Weights of a small image flow-matching model.
Model: 5.85M parameters, 48-pixel images, arch dit, norm layernorm, activation gelu, layers 14.
Training: 10300 steps, batches of 128.
Data: trained on aerial photos of the United States (SatlasPretrain), 101725 training examples, 13.0 epochs.
Rows from block 5 of a small image flow-matching model, named by matrix and row number. Rows with one number belong to one neuron. Each number is 50 + 10 x the weight over its row's rms, rounded and kept within 0 to 99. All counts start at 0.
After each neuron's rows are labels from the 100 images, of 14976 (inputs lightly noised), where the neuron reaches its highest value: "patch colour" is the nearest of a few named colours to the mean colour under the peak; "top examples" is what is common among them. Only what is clearly more common there than usual is listed. The data: aerial photos of the United States (SatlasPretrain).
# fc1: MLP up (model.blocks.5.mlp.fc1.weight, 640x160), inputs 0-159
# fc2: MLP down (model.blocks.5.mlp.fc2.weight, 160x640, transposed), outputs 0-159

fc1.173:65 50 50 50 50 67 61 50 50 65 62 50 50 50 50 50 50 50 50 50 50 50 50 50 26 72 40 61 50 50 74 50 50 50 50 67 59 50 50 50 50 30 71 50 50 50 50 50 65 75 50 50 31 35 50 50 50 50 68 50 50 50 50 50 38 50 72 50 50 59 37 50 50 30 50 50 50 50 50 50 50 50 50 50 50 76 50 31 50 50 60 68 50 50 50 50 50 50 25 50 50 50 50 50 70 50 50 81 50 50 31 59 67 60 30 71 76 50 50 67 50 50 50 50 50 50 50 50 50 50 50 50 50 62 50 24 50 50 50 50 50 50 50 62 50 50 50 22 22 35 50 50 50 50 50 50 50 50 50 50
fc2.173:67 50 36 50 50 50 50 50 50 35 50 50 50 37 50 50 50 73 63 50 50 50 50 42 50 50 50 50 50 50 50 50 69 50 50 50 50 50 50 50 78 50 29 50 50 36 29 50 50 30 50 50 60 50 50 50 37 11 68 69 50 50 50 50 50 50 38 75 50 50 39 66 50 50 50 99 77 50 66 62 50 50 50 50 50 50 50 64 50 50 64 50 50 50 50 50 32 50 29 29 50 50 50 50 50 50 50 50 73 50 50 50 50 40 50 50 50 50 29 50 50 50 50 50 50 31 50 50 50 50 50 50 50 41 50 36 50 50 50 50 50 30 50 50 50 50 50 31 50 50 50 60 50 50 61 50 50 50 50 42
patch colour: pink
top examples: building

fc1.240:50 50 41 23 29 50 50 57 50 74 50 50 50 50 30 50 50 50 32 50 33 50 38 50 61 50 50 50 50 50 50 63 50 50 28 50 28 50 50 50 50 50 50 50 50 50 50 50 83 39 50 50 50 50 63 61 50 67 50 32 50 50 50 37 50 50 50 33 50 50 64 59 50 50 50 50 50 50 50 50 50 50 50 65 50 37 50 50 50 79 76 50 25 50 50 50 38 50 50 42 50 50 14 50 50 50 50 50 50 50 33 66 72 32 50 50 50 50 50 50 68 50 36 71 50 50 70 50 34 50 50 50 38 50 50 50 50 27 50 61 50 50 50 50 50 60 40 50 62 50 50 50 29 50 50 50 50 50 50 37
fc2.240:50 59 50 20 50 50 50 66 50 50 50 50 50 40 63 50 62 41 59 58 50 37 70 63 50 72 29 50 50 50 50 25 33 50 50 39 37 50 32 50 67 37 69 50 63 50 50 65 34 50 64 69 50 50 50 43 50 50 50 50 40 23 50 50 59 66 50 50 61 63 50 50 28 50 50 50 50 50 34 50 50 50 50 50 68 50 32 50 50 63 50 50 50 61 50 50 32 50 50 50 50 50 50 50 50 50 50 50 50 63 50 50 50 50 62 50 50 50 41 50 50 34 50 61 38 50 50 61 50 50 50 50 36 62 50 32 50 50 50 50 37 50 61 50 50 30 64 50 63 50 50 67 50 50 31 50 86 50 72 35
patch colour: grey
top examples: building

fc1.281:50 34 50 37 50 67 66 63 50 50 50 39 50 50 39 50 69 50 38 50 50 50 77 50 50 68 34 67 50 50 67 74 69 50 63 50 50 50 50 71 50 50 35 50 50 50 62 50 60 50 50 50 50 27 50 60 50 50 50 50 36 50 50 50 50 50 50 50 50 50 50 50 50 50 61 50 50 50 50 50 50 50 50 50 50 73 50 50 31 62 82 50 50 50 35 50 50 50 50 50 50 50 22 50 50 50 50 50 50 50 25 65 76 50 50 50 50 50 50 50 50 50 50 58 50 68 50 50 50 75 50 76 50 50 31 50 66 31 37 39 75 50 50 50 65 50 50 50 65 50 50 36 61 39 50 50 50 61 50 37
fc2.281:50 50 50 50 64 35 50 50 39 50 50 50 50 50 59 50 38 50 50 50 75 50 50 29 50 50 50 50 50 50 38 50 68 50 50 50 50 60 63 50 50 65 50 31 50 50 68 29 32 60 37 50 50 50 50 50 31 50 72 50 39 50 50 86 50 67 65 29 75 50 61 50 50 50 83 50 50 50 50 50 50 33 24 64 50 50 68 50 50 50 50 50 50 50 68 50 50 50 50 65 66 64 50 50 50 50 50 70 40 50 50 50 50 50 36 50 31 50 50 50 50 39 50 57 66 50 50 50 50 50 60 50 74 50 50 50 40 50 44 50 71 27 50 62 50 50 50 50 50 40 60 50 50 50 50 50 50 50 50 34
patch colour: grey
top examples: building

fc1.608:50 50 50 50 50 74 50 60 80 50 50 50 50 17 22 50 50 50 82 50 50 50 50 50 50 50 26 31 50 50 50 50 50 50 50 50 50 50 50 50 50 50 50 50 50 34 50 50 50 50 50 50 50 50 72 50 50 50 67 50 50 50 50 50 50 50 50 50 50 77 50 86 50 50 50 50 24 50 50 50 50 50 50 50 50 50 19 50 50 50 50 70 50 50 50 50 35 50 50 50 50 75 32 36 50 50 50 50 68 50 50 50 50 50 50 50 50 50 50 50 50 50 50 50 50 50 50 74 50 50 76 69 50 50 50 30 50 50 50 78 50 50 50 50 50 77 50 50 50 50 68 50 50 50 50 50 50 50 50 50
fc2.608:50 50 50 50 50 50 50 50 50 50 50 50 40 21 28 50 50 50 78 32 50 50 50 50 50 50 50 50 50 50 50 50 50 50 29 28 50 50 69 50 50 50 50 50 10 31 50 50 50 50 50 30 50 21 50 50 50 50 50 50 50 50 70 50 50 50 33 50 50 50 32 50 50 50 27 77 32 50 50 27 50 50 50 50 50 50 50 50 50 50 50 50 50 50 50 50 50 50 50 50 50 50 50 50 50 50 50 50 50 50 50 50 61 50 50 50 50 50 50 68 50 50 50 03 50 50 62 50 50 32 50 50 85 50 50 50 50 50 50 50 50 50 50 61 50 75 50 50 50 50 50 50 50 50 50 66 28 50 50 50
patch colour: pink
top examples: building

fc1.54:62 59 50 50 41 67 50 35 50 61 59 39 50 50 39 50 50 50 50 50 50 60 64 50 30 66 39 66 50 50 70 61 50 50 50 72 59 50 44 50 50 58 73 65 50 50 50 50 50 62 50 44 37 50 72 50 41 50 57 50 50 32 50 50 50 40 61 50 50 50 36 50 50 27 70 29 50 40 50 50 58 50 67 50 50 74 34 44 50 42 59 63 50 50 50 42 34 50 23 50 50 50 44 50 67 62 50 50 50 50 50 50 67 68 39 50 68 50 43 50 30 50 38 50 50 50 54 60 50 50 65 50 50 66 35 41 43 50 50 50 50 50 50 58 33 36 50 21 50 50 64 62 50 43 50 50 65 50 75 50
fc2.54:71 50 50 50 50 63 50 69 50 31 50 50 50 50 60 56 42 50 50 50 50 50 50 50 33 32 50 50 50 50 50 35 50 62 50 38 50 50 50 50 50 50 33 50 50 30 50 50 50 39 50 69 50 50 64 50 34 50 50 50 50 50 50 50 50 50 50 50 62 50 50 50 23 68 69 79 50 18 50 50 50 50 50 61 50 63 31 50 30 50 67 50 50 64 60 50 10 50 27 50 50 50 55 63 38 41 73 50 62 50 50 50 39 41 50 39 31 50 50 50 76 36 50 50 50 50 50 50 50 50 68 54 55 50 50 50 50 66 50 50 50 50 50 50 50 50 50 22 68 50 50 50 50 50 50 50 50 50 50 36
patch colour: white
top examples: building

fc1.611:57 50 50 50 30 50 74 50 50 50 50 50 50 36 50 58 72 29 36 50 50 59 50 43 50 50 50 50 50 34 50 50 59 41 50 50 50 50 62 50 57 50 50 50 61 50 50 41 61 50 50 64 50 50 50 62 50 70 50 50 42 50 60 38 50 50 50 66 42 36 50 50 41 23 50 50 50 50 50 37 84 50 50 59 50 62 50 50 50 50 64 50 41 50 66 50 50 70 35 50 69 50 25 50 50 31 29 62 50 50 16 50 70 50 66 30 50 61 50 50 50 50 50 35 50 50 40 50 38 70 50 41 50 50 50 50 33 50 50 50 65 74 36 50 50 38 50 67 50 50 35 50 50 40 50 50 65 50 50 50
fc2.611:50 50 39 50 30 50 74 50 50 62 50 50 50 50 40 50 50 74 77 50 50 50 50 31 61 50 50 43 66 41 50 67 39 39 50 63 50 27 50 50 50 30 50 50 50 50 50 34 50 50 50 50 50 65 50 18 50 67 50 37 50 50 50 50 50 50 62 72 50 36 50 38 37 50 50 50 50 50 50 50 30 50 50 42 33 50 50 29 50 33 50 50 50 50 50 39 63 32 67 50 67 50 50 58 50 50 50 73 50 69 27 35 50 50 50 58 42 70 50 50 50 70 60 67 50 50 50 50 60 50 50 50 50 50 50 41 77 50 50 50 40 66 50 50 50 50 50 67 50 50 50 36 50 50 68 50 50 50 50 50
patch colour: grey
top examples: building

fc1.382:50 50 50 50 50 50 65 50 50 50 50 50 50 50 50 50 50 28 50 50 50 50 50 50 50 50 50 50 50 50 50 50 50 50 25 64 68 87 31 50 50 50 34 50 50 50 50 50 50 29 50 50 68 50 50 50 50 50 50 50 50 50 50 50 74 50 85 50 50 50 50 50 50 50 50 50 50 50 50 50 50 50 50 50 50 50 50 50 50 83 50 50 50 50 50 50 50 50 50 50 50 21 20 50 50 50 50 27 61 50 50 50 50 50 50 35 50 50 50 50 50 50 50 50 36 50 77 31 50 50 50 50 50 74 50 50 50 25 66 50 50 50 68 77 75 50 72 50 37 50 50 50 50 50 50 30 50 50 35 33
fc2.382:50 50 50 33 50 50 50 71 60 50 35 50 33 50 50 74 50 37 50 50 50 50 50 50 50 50 50 50 71 50 50 50 50 50 50 62 21 50 50 38 50 50 50 50 50 50 50 50 30 35 66 50 50 50 50 50 50 50 50 50 50 50 50 50 17 50 63 60 50 50 63 50 25 41 28 50 50 36 50 28 50 50 73 50 50 50 50 50 50 50 50 50 50 50 50 50 50 50 50 50 50 50 26 28 50 50 50 67 50 50 67 50 50 50 50 30 50 23 78 50 50 50 50 50 50 50 50 50 50 50 50 50 27 22 50 50 50 69 50 50 50 50 73 50 50 50 50 50 67 50 50 50 26 34 50 50 69 50 35 50
patch colour: grey
top examples: building

fc1.136:50 50 50 50 50 37 50 62 50 31 50 50 50 50 02 50 50 61 50 50 50 50 50 65 27 66 50 50 50 32 31 73 50 50 50 69 70 50 50 50 37 62 50 64 63 50 50 50 67 50 50 50 50 66 50 50 50 50 50 39 50 28 50 50 50 36 62 50 50 50 50 50 66 50 50 21 50 50 50 50 50 50 50 50 50 50 50 62 50 50 81 50 50 50 50 50 34 50 50 50 61 35 25 33 50 28 50 50 50 58 31 50 71 32 50 50 62 66 38 50 50 50 50 50 50 50 50 50 50 50 50 50 50 50 50 62 71 50 50 50 68 50 50 50 50 50 50 50 50 50 75 50 50 50 61 50 61 50 62 50
fc2.136:50 64 50 50 50 50 50 28 50 50 50 50 50 50 79 50 50 50 50 50 50 50 50 50 27 62 39 50 50 50 50 50 50 50 50 50 50 63 50 50 50 68 50 50 50 50 50 85 26 30 29 50 50 40 25 50 66 36 50 66 50 39 63 50 50 50 50 50 50 50 61 37 61 50 62 50 50 50 50 50 50 50 67 50 50 64 50 50 31 50 74 50 50 50 50 66 33 56 50 50 50 50 50 36 50 34 50 61 50 50 24 50 50 50 50 37 50 62 50 50 50 41 50 59 36 50 50 50 50 22 50 50 71 50 50 26 50 50 50 50 50 50 50 50 57 57 36 64 36 50 34 50 28 50 50 50 50 59 36 19
patch colour: brown
top examples: building

fc1.91:63 50 50 35 50 50 50 50 50 50 50 50 34 35 37 63 38 50 50 50 50 50 50 50 50 50 50 71 40 50 76 50 50 38 50 65 50 50 50 50 50 70 50 50 36 50 41 50 50 50 29 50 50 50 64 50 50 65 50 50 50 39 50 39 23 42 61 50 50 50 59 61 68 50 50 50 50 50 66 50 50 50 65 50 50 50 50 50 50 50 67 50 32 50 62 27 50 72 18 50 50 61 17 37 50 35 50 50 50 50 41 50 79 50 50 34 50 61 50 50 50 64 50 60 50 50 50 65 39 76 50 50 50 50 50 50 50 32 50 50 50 37 50 62 65 50 50 29 50 38 50 29 50 65 50 50 50 38 50 36
fc2.91:50 50 50 31 34 42 50 34 37 40 50 50 34 63 67 38 50 59 36 50 71 32 39 37 50 50 50 41 50 50 41 50 50 50 63 50 50 50 50 50 50 81 50 38 50 50 33 50 38 33 50 50 50 50 50 50 50 34 33 68 50 50 50 50 50 50 36 50 50 50 50 50 50 61 50 50 50 34 50 50 50 50 37 50 50 67 31 50 50 50 61 50 50 29 50 72 50 50 50 50 59 58 68 31 50 64 50 38 29 50 39 50 50 27 50 26 50 50 50 50 38 50 65 50 30 71 50 50 50 30 71 50 50 50 50 30 42 50 71 60 50 50 50 50 50 50 41 65 35 50 50 65 50 40 41 40 50 62 50 60
patch colour: grey
top examples: building

fc1.638:50 50 50 50 50 73 50 50 70 50 50 50 50 50 31 50 50 75 50 50 50 68 50 50 35 50 50 61 50 50 50 75 50 50 50 59 50 62 50 70 50 76 69 64 50 50 50 50 50 50 50 50 50 50 50 50 50 50 70 50 50 50 50 50 71 50 50 50 50 50 50 50 50 35 50 14 50 50 50 50 50 50 50 50 50 79 50 27 50 50 69 50 50 50 65 50 16 50 34 50 50 50 31 50 50 50 50 50 50 50 50 50 50 30 50 50 50 50 50 50 50 50 50 67 50 50 40 50 50 50 66 68 50 71 50 38 50 50 50 50 32 50 50 65 38 50 50 26 83 36 50 50 50 50 50 50 68 50 50 50
fc2.638:84 50 50 50 50 50 50 50 35 28 50 50 50 50 50 50 26 50 50 35 50 50 50 50 35 31 63 50 50 50 50 50 50 50 50 35 50 50 50 50 50 50 39 50 50 50 50 50 50 50 50 50 50 50 50 50 50 50 50 50 50 50 50 50 50 50 31 50 50 63 50 50 50 80 78 84 50 50 28 64 50 50 50 50 50 50 33 50 72 50 71 50 50 50 71 50 23 50 30 50 34 50 50 50 50 50 50 50 50 50 31 50 50 72 50 50 50 50 50 69 69 50 78 50 50 35 50 50 50 22 50 50 50 50 50 50 50 50 50 50 50 65 50 67 50 50 39 33 50 50 50 80 50 50 50 50 50 50 50 50
patch colour: grey
top examples: building