python train.py --train_examples=101725 --logit_normal_time=false --norm="layernorm" --activation="gelu" --inner_norm=false --layers=14 --lr=0.00099 --beta2=0.99 --magnitude_pruning=0.7 --warmup_steps=510
Rows from block 11 of a small image flow-matching model, named by matrix and row number. Rows with one number belong to one neuron. Each number is 50 + 10 x the weight over its row's rms, rounded and kept within 0 to 99. All counts start at 0.
Before each neuron's rows are labels from the 100 images, of 14976 (inputs lightly noised), where the neuron reaches its highest value: "top examples" is what is common among them. Only what is clearly more common there than usual is listed. The data: aerial photos of the United States (SatlasPretrain). In brackets: how many of the 100.
# fc1: MLP up (model.blocks.11.mlp.fc1.weight, 640x160), inputs 0-159
# fc2: MLP down (model.blocks.11.mlp.fc2.weight, 160x640, transposed), outputs 0-159

top examples: building (87)
fc1.377:50 59 68 50 50 50 50 50 63 50 28 34 50 50 50 50 34 50 50 65 50 50 50 66 40 50 60 32 50 50 50 50 69 50 50 50 65 50 68 50 50 50 24 34 50 50 50 50 50 50 50 50 50 50 50 50 50 80 68 50 50 50 50 50 50 50 50 36 50 79 50 63 50 50 50 50 50 50 50 50 50 50 50 61 50 50 50 50 50 50 62 67 50 50 50 50 50 50 50 50 50 50 34 50 50 30 50 50 50 50 24 50 62 50 62 50 61 50 50 74 74 50 69 50 50 73 50 50 35 90 50 64 63 50 50 50 65 33 50 38 60 50 50 50 50 50 50 50 50 50 50 33 27 50 50 61 50 20 50 50
fc2.377:50 50 37 50 50 50 50 35 50 50 50 50 50 70 50 50 50 29 70 62 70 31 62 66 50 50 67 50 63 50 63 50 50 50 61 50 50 50 39 37 50 50 35 35 69 68 50 50 69 50 50 50 50 28 63 50 50 50 68 50 50 36 71 50 50 50 50 62 50 50 62 33 50 50 71 50 50 50 50 50 50 50 50 50 50 50 28 50 50 74 50 70 50 40 64 50 50 50 39 37 50 63 50 30 63 23 41 50 61 50 50 50 50 69 62 70 50 50 50 50 41 50 50 50 66 69 62 72 50 50 50 35 50 50 50 50 50 50 72 50 36 63 50 50 23 50 50 50 59 50 50 50 50 50 50 50 62 50 50 50

top examples: building (94)
fc1.514:50 28 50 50 27 50 50 38 60 50 50 41 50 50 34 50 50 50 61 65 37 33 50 27 50 50 50 66 50 50 67 70 29 50 28 50 50 50 42 50 37 50 50 50 50 50 77 66 66 61 50 50 50 66 50 31 50 50 65 36 43 36 50 50 37 50 50 50 59 50 50 50 50 50 40 50 50 44 50 50 50 60 50 50 62 26 50 50 50 34 59 50 50 65 50 69 50 63 50 50 50 50 32 33 50 50 50 50 50 50 50 69 60 37 30 50 50 50 42 50 50 50 50 50 50 50 50 50 50 62 64 50 63 70 50 50 50 60 30 50 70 50 69 39 50 50 29 50 50 58 71 28 50 58 50 50 37 50 50 30
fc2.514:24 50 50 50 50 59 50 50 50 61 50 50 50 38 50 50 39 50 50 50 50 67 50 21 70 50 50 70 50 50 50 70 36 50 62 50 50 50 50 50 50 37 50 22 50 65 50 50 50 50 43 50 27 50 39 30 39 50 50 50 50 50 50 50 50 50 50 50 50 50 50 35 50 50 72 50 30 50 50 50 50 50 50 50 61 36 50 29 50 06 72 50 50 50 50 50 50 50 50 37 50 82 50 50 50 65 50 34 50 50 39 50 50 50 50 50 50 50 50 50 50 50 50 50 50 50 50 50 50 50 50 50 50 80 37 50 50 65 50 50 50 50 34 37 71 37 50 64 50 50 50 68 50 50 33 63 50 50 50 68

top examples: building (89)
fc1.367:50 50 50 50 50 50 50 50 37 50 50 69 50 50 23 73 62 50 50 50 32 50 50 50 50 50 50 50 31 50 30 62 50 50 58 36 50 50 50 35 50 50 50 60 50 50 61 73 50 50 50 72 30 50 50 50 50 50 50 58 41 29 59 50 37 50 50 50 50 50 50 50 61 34 73 50 65 50 58 50 38 50 50 50 50 50 50 29 50 58 80 50 50 50 50 63 38 33 50 77 50 67 34 36 43 50 50 50 50 39 39 50 63 40 40 50 58 50 50 50 50 36 50 50 50 50 50 50 37 50 75 44 50 50 50 67 50 30 50 60 65 50 50 64 50 67 50 50 50 50 50 35 66 27 68 39 50 41 68 50
fc2.367:50 50 50 33 50 50 50 50 50 60 62 50 41 50 50 50 42 41 40 43 50 50 50 50 50 50 36 50 50 59 70 50 50 50 42 42 50 36 42 50 50 36 50 50 50 59 27 32 50 50 50 38 50 50 50 60 38 81 50 72 39 63 57 40 50 68 63 50 50 50 39 50 50 37 36 50 50 62 43 50 61 60 50 50 50 50 50 50 37 50 65 50 50 50 50 50 50 10 50 65 74 34 50 50 50 58 50 50 41 50 50 50 50 50 50 50 65 24 50 50 35 68 62 50 60 60 64 50 67 50 62 50 50 50 77 31 50 40 44 29 36 63 38 60 50 50 50 50 50 28 50 50 50 34 62 50 50 35 60 35

top examples: crop field (33)
fc1.73:50 81 50 50 50 50 50 20 50 50 64 50 50 50 50 50 50 50 50 50 50 50 50 50 50 50 50 50 50 50 61 50 50 50 50 50 50 50 50 34 50 50 50 50 50 50 50 64 50 66 65 31 65 50 50 69 27 68 72 50 50 50 50 66 33 50 50 50 50 50 64 50 34 63 50 50 50 50 50 50 50 50 30 50 25 50 50 50 50 50 33 50 50 50 50 50 50 36 50 50 50 50 50 80 50 50 50 50 50 50 50 24 29 33 50 50 50 50 50 50 50 50 50 50 50 29 74 50 50 10 50 50 50 50 50 34 50 50 50 50 50 50 76 50 50 50 50 23 69 50 50 50 69 50 50 50 40 50 73 50
fc2.73:50 65 50 50 50 50 50 50 50 50 50 50 50 50 81 50 50 50 50 50 50 79 50 50 50 50 50 50 50 50 50 50 50 50 50 50 50 50 50 50 50 50 50 50 50 50 79 50 74 28 50 50 79 50 50 50 50 50 50 75 50 19 50 70 50 50 50 50 50 74 50 50 50 50 50 61 50 50 50 50 50 50 50 50 64 50 50 50 50 50 50 50 50 50 50 50 50 50 50 50 50 50 50 50 50 87 50 36 50 50 50 50 50 69 50 50 50 50 50 18 50 50 50 72 50 50 50 70 25 26 50 50 31 50 50 50 50 50 50 50 74 50 41 50 50 50 50 50 31 27 50 50 50 50 50 26 50 81 50 50

top examples: crop field (27)
fc1.449:50 26 50 50 50 50 50 50 50 50 50 50 50 50 50 50 50 50 50 68 50 71 50 50 50 50 50 69 50 50 50 50 50 50 75 50 50 50 73 50 16 50 50 69 50 50 50 50 50 50 50 50 50 32 50 50 50 50 83 50 26 50 50 67 50 50 50 50 50 50 50 50 50 50 83 50 74 50 50 50 50 50 50 50 50 50 50 50 50 50 50 50 50 50 50 50 50 50 50 30 50 50 50 50 50 50 50 50 50 50 50 32 50 50 50 50 50 50 50 50 50 73 50 50 50 50 50 50 50 30 50 50 50 50 50 50 50 64 79 50 81 50 50 76 50 50 78 18 50 50 50 50 76 50 50 50 50 50 50 79
fc2.449:50 15 32 50 50 50 50 50 71 50 50 50 50 50 50 50 50 50 34 29 50 50 50 50 50 72 50 50 50 50 50 50 50 50 50 50 50 50 50 79 50 50 50 50 50 50 50 50 50 50 74 50 73 50 50 50 50 50 34 50 33 50 50 50 50 50 50 50 50 50 50 50 50 63 50 50 50 27 50 66 50 65 33 50 50 28 50 50 50 50 50 50 50 50 50 32 50 30 75 50 50 36 50 50 50 50 50 67 50 50 30 23 50 50 50 50 50 50 24 50 50 68 59 50 50 50 50 50 33 50 50 50 50 50 50 50 50 17 50 33 26 50 50 50 32 50 50 50 50 11 50 50 50 50 50 50 50 67 50 50

top examples: crop field (25)
fc1.471:50 50 50 70 50 50 50 50 50 50 50 71 50 75 50 50 50 50 50 50 69 50 50 50 69 20 50 50 50 50 50 50 50 50 50 50 50 50 50 66 50 50 50 50 50 50 50 50 50 50 64 50 50 50 50 50 50 21 50 50 50 50 50 33 50 50 50 50 50 50 50 50 35 77 50 50 50 72 50 50 50 50 50 67 50 50 50 50 50 50 50 50 50 50 50 36 73 50 50 70 50 50 50 16 50 50 50 50 50 50 50 87 50 50 50 50 50 50 68 39 50 50 50 50 50 50 50 50 50 10 50 50 23 50 50 50 50 50 50 61 50 62 50 50 50 70 50 50 50 50 50 70 74 66 50 50 50 50 50 86
fc2.471:37 50 50 04 50 50 50 50 50 50 50 50 50 50 50 50 50 50 50 50 50 50 50 50 50 50 50 50 30 50 50 50 50 50 50 50 50 50 50 66 50 50 50 31 29 50 50 50 50 50 50 67 50 50 50 50 50 86 33 50 50 50 50 50 50 50 50 50 50 50 50 50 50 50 50 50 50 50 50 50 50 50 50 50 50 50 50 50 50 50 50 50 50 50 50 50 50 50 50 50 50 50 00 00 50 50 50 50 50 50 50 50 50 50 74 50 50 50 62 50 50 50 50 50 50 50 50 38 50 38 50 50 50 50 64 50 50 50 50 50 20 50 50 50 50 50 50 50 50 30 50 50 50 50 50 50 73 50 50 50

top examples: building (91)
fc1.92:50 50 66 61 50 31 50 50 50 50 50 50 50 32 50 62 38 50 50 50 60 50 50 50 50 50 50 50 50 50 50 50 50 50 67 50 50 50 50 50 50 50 34 60 50 50 50 67 50 50 50 50 50 50 50 50 50 50 50 50 50 50 75 50 50 50 50 68 39 50 50 50 66 50 50 50 50 50 50 50 35 50 81 50 50 50 50 50 65 50 61 50 50 50 65 71 50 50 77 50 50 50 26 50 34 26 36 35 50 50 25 50 61 50 69 50 50 66 29 50 50 50 50 50 50 73 50 50 50 83 50 50 67 71 50 50 50 37 50 50 50 50 60 50 50 26 68 67 50 50 65 34 50 50 50 66 80 50 50 34
fc2.92:50 50 50 50 50 50 50 50 50 50 50 50 50 24 50 50 40 63 37 50 50 28 50 32 50 50 50 31 50 50 77 50 50 32 50 50 71 50 68 22 50 50 34 50 66 50 50 50 84 50 50 50 50 50 50 28 50 50 50 50 59 38 50 50 31 38 50 50 50 50 63 50 61 50 64 50 50 50 50 33 50 50 66 38 34 32 50 50 50 34 50 50 36 30 50 50 38 50 50 50 34 50 50 50 50 50 38 50 71 50 50 50 50 50 50 50 50 50 50 70 83 50 50 50 50 50 50 50 32 50 50 50 31 28 33 50 65 50 50 50 38 50 50 50 34 50 50 26 50 50 50 50 50 50 50 63 35 50 50 50

top examples: crop field (41)
fc1.517:50 66 50 50 50 26 50 50 50 50 50 50 87 50 50 50 50 50 50 50 71 50 50 50 50 50 50 50 50 50 50 50 50 71 50 50 26 50 50 50 50 50 50 50 50 71 50 50 50 67 50 50 50 50 50 50 50 29 50 50 50 50 50 50 50 50 50 50 50 50 50 50 50 50 50 50 50 50 50 50 50 50 33 50 50 50 50 30 50 50 33 50 50 50 50 50 50 50 50 50 50 50 84 50 50 50 50 38 50 50 50 13 29 50 50 50 50 50 50 50 50 50 50 25 89 50 92 50 50 21 50 50 50 50 50 76 50 32 50 50 50 50 50 50 50 50 50 50 29 50 50 50 50 18 50 50 50 50 50 50
fc2.517:50 86 50 50 50 50 81 50 50 50 50 71 72 50 95 50 50 70 50 50 50 50 50 50 50 50 50 50 25 50 50 21 50 16 50 50 50 34 50 50 50 50 50 50 50 50 50 50 50 50 50 50 50 50 50 50 50 50 50 50 50 11 50 50 50 50 50 60 35 50 50 50 50 50 50 32 50 50 50 50 50 50 50 72 50 50 50 75 50 50 50 29 50 50 50 50 50 50 50 50 50 50 50 71 50 62 50 50 50 50 50 50 64 50 50 50 50 50 68 50 50 50 50 30 32 69 50 50 50 32 50 50 50 50 50 50 50 50 50 50 50 61 50 50 50 50 50 50 50 50 50 50 50 50 50 50 50 50 50 85

top examples: crop field (27)
fc1.176:64 50 50 50 50 38 50 29 21 65 50 68 50 72 31 50 40 40 50 33 71 50 50 50 50 25 50 50 65 50 36 50 50 50 57 30 50 50 50 50 64 50 57 50 39 50 50 50 50 50 50 50 36 50 50 50 50 26 50 50 50 50 50 38 63 50 50 50 50 50 50 50 50 50 50 50 50 50 36 50 50 50 50 50 50 50 50 50 50 50 50 50 50 34 65 39 50 50 50 50 50 23 77 50 62 50 63 50 50 75 75 39 50 50 50 29 50 50 50 41 50 50 50 50 50 50 50 50 50 24 50 50 50 59 50 50 50 50 59 64 50 50 50 32 50 76 50 50 26 50 50 75 78 50 50 50 50 50 34 69
fc2.176:50 41 34 65 63 50 31 50 21 50 50 50 50 50 50 50 50 50 50 75 50 50 50 50 50 50 50 41 50 50 50 50 50 50 50 70 50 50 50 81 43 33 63 50 50 50 50 50 50 50 69 50 50 16 63 50 50 71 63 40 31 50 50 40 50 50 50 79 67 50 50 50 69 50 50 50 50 66 50 34 50 50 50 50 50 50 31 40 50 35 50 64 36 39 50 50 50 50 34 50 50 50 50 50 50 50 50 37 62 67 50 50 50 50 36 50 50 50 35 50 50 50 50 50 50 50 50 50 35 40 50 50 30 50 50 50 50 50 50 50 50 50 50 50 50 32 50 50 84 50 50 61 50 50 57 50 84 68 50 63

top examples: building (81)
fc1.134:50 50 50 50 50 50 88 50 50 50 29 50 50 50 50 50 50 50 50 50 50 50 50 50 50 50 50 50 50 50 50 50 50 50 50 50 50 40 50 15 50 50 50 50 50 50 50 50 50 50 50 50 50 50 50 50 50 50 50 50 50 50 50 50 50 50 50 50 50 50 50 86 50 20 50 50 21 50 50 32 50 81 20 69 50 50 50 50 50 50 50 09 50 50 50 50 50 50 69 50 50 50 50 50 50 50 50 50 74 50 50 50 50 50 35 50 50 50 50 50 50 50 50 50 35 50 50 50 50 82 50 50 50 50 26 50 50 65 50 50 50 85 50 28 50 50 50 50 50 50 50 50 50 50 75 50 50 50 50 50
fc2.134:35 70 50 50 50 50 50 76 50 50 14 50 50 50 50 50 50 50 50 50 50 50 50 50 50 50 50 50 50 50 50 50 70 50 50 50 26 50 62 71 50 50 50 50 50 50 50 50 50 50 50 50 50 50 50 70 50 23 50 50 50 50 50 50 50 62 50 50 50 65 50 76 50 50 50 50 50 50 50 50 50 71 63 70 50 50 50 50 50 50 50 95 50 50 50 50 50 91 50 50 50 50 50 50 50 50 50 50 36 50 50 31 50 50 50 50 50 50 28 50 50 50 50 50 50 50 50 50 50 50 50 62 50 71 14 50 50 50 50 36 50 71 50 50 68 50 50 50 50 50 50 50 50 50 17 50 50 50 50 50

top examples: building (75)
fc1.62:50 50 50 50 50 33 50 50 50 78 50 19 50 50 68 50 50 50 32 50 50 50 66 50 50 70 50 03 50 66 50 50 50 50 76 50 50 50 50 50 50 50 50 77 50 50 50 50 50 50 50 50 50 50 50 50 50 50 50 50 50 50 50 50 50 50 50 78 50 50 50 50 50 17 50 50 50 50 50 66 67 50 50 50 50 50 50 50 50 20 50 50 50 50 50 75 50 50 50 50 50 50 50 50 50 50 50 75 24 50 50 50 50 50 50 50 50 50 50 50 69 50 50 50 76 50 29 50 50 75 50 50 50 50 27 50 50 50 50 50 50 35 50 50 50 32 50 50 67 50 50 50 50 50 50 50 50 50 50 50
fc2.62:50 50 50 50 50 33 71 64 50 64 38 50 50 50 50 50 50 50 64 65 64 50 50 50 38 50 50 50 50 50 50 50 50 50 50 50 50 50 62 50 50 50 50 22 50 26 71 50 50 50 50 50 70 31 35 67 50 50 50 50 60 39 77 50 50 50 50 68 50 37 50 50 50 50 50 50 70 41 62 63 50 50 72 50 30 70 50 50 50 50 50 50 36 32 50 50 50 50 50 50 29 50 50 50 50 50 24 50 50 50 50 59 50 37 50 50 50 50 50 50 75 50 58 63 50 50 41 50 21 50 50 36 26 41 50 50 67 40 50 50 62 50 33 50 50 31 50 50 60 50 75 50 68 39 50 50 50 65 50 50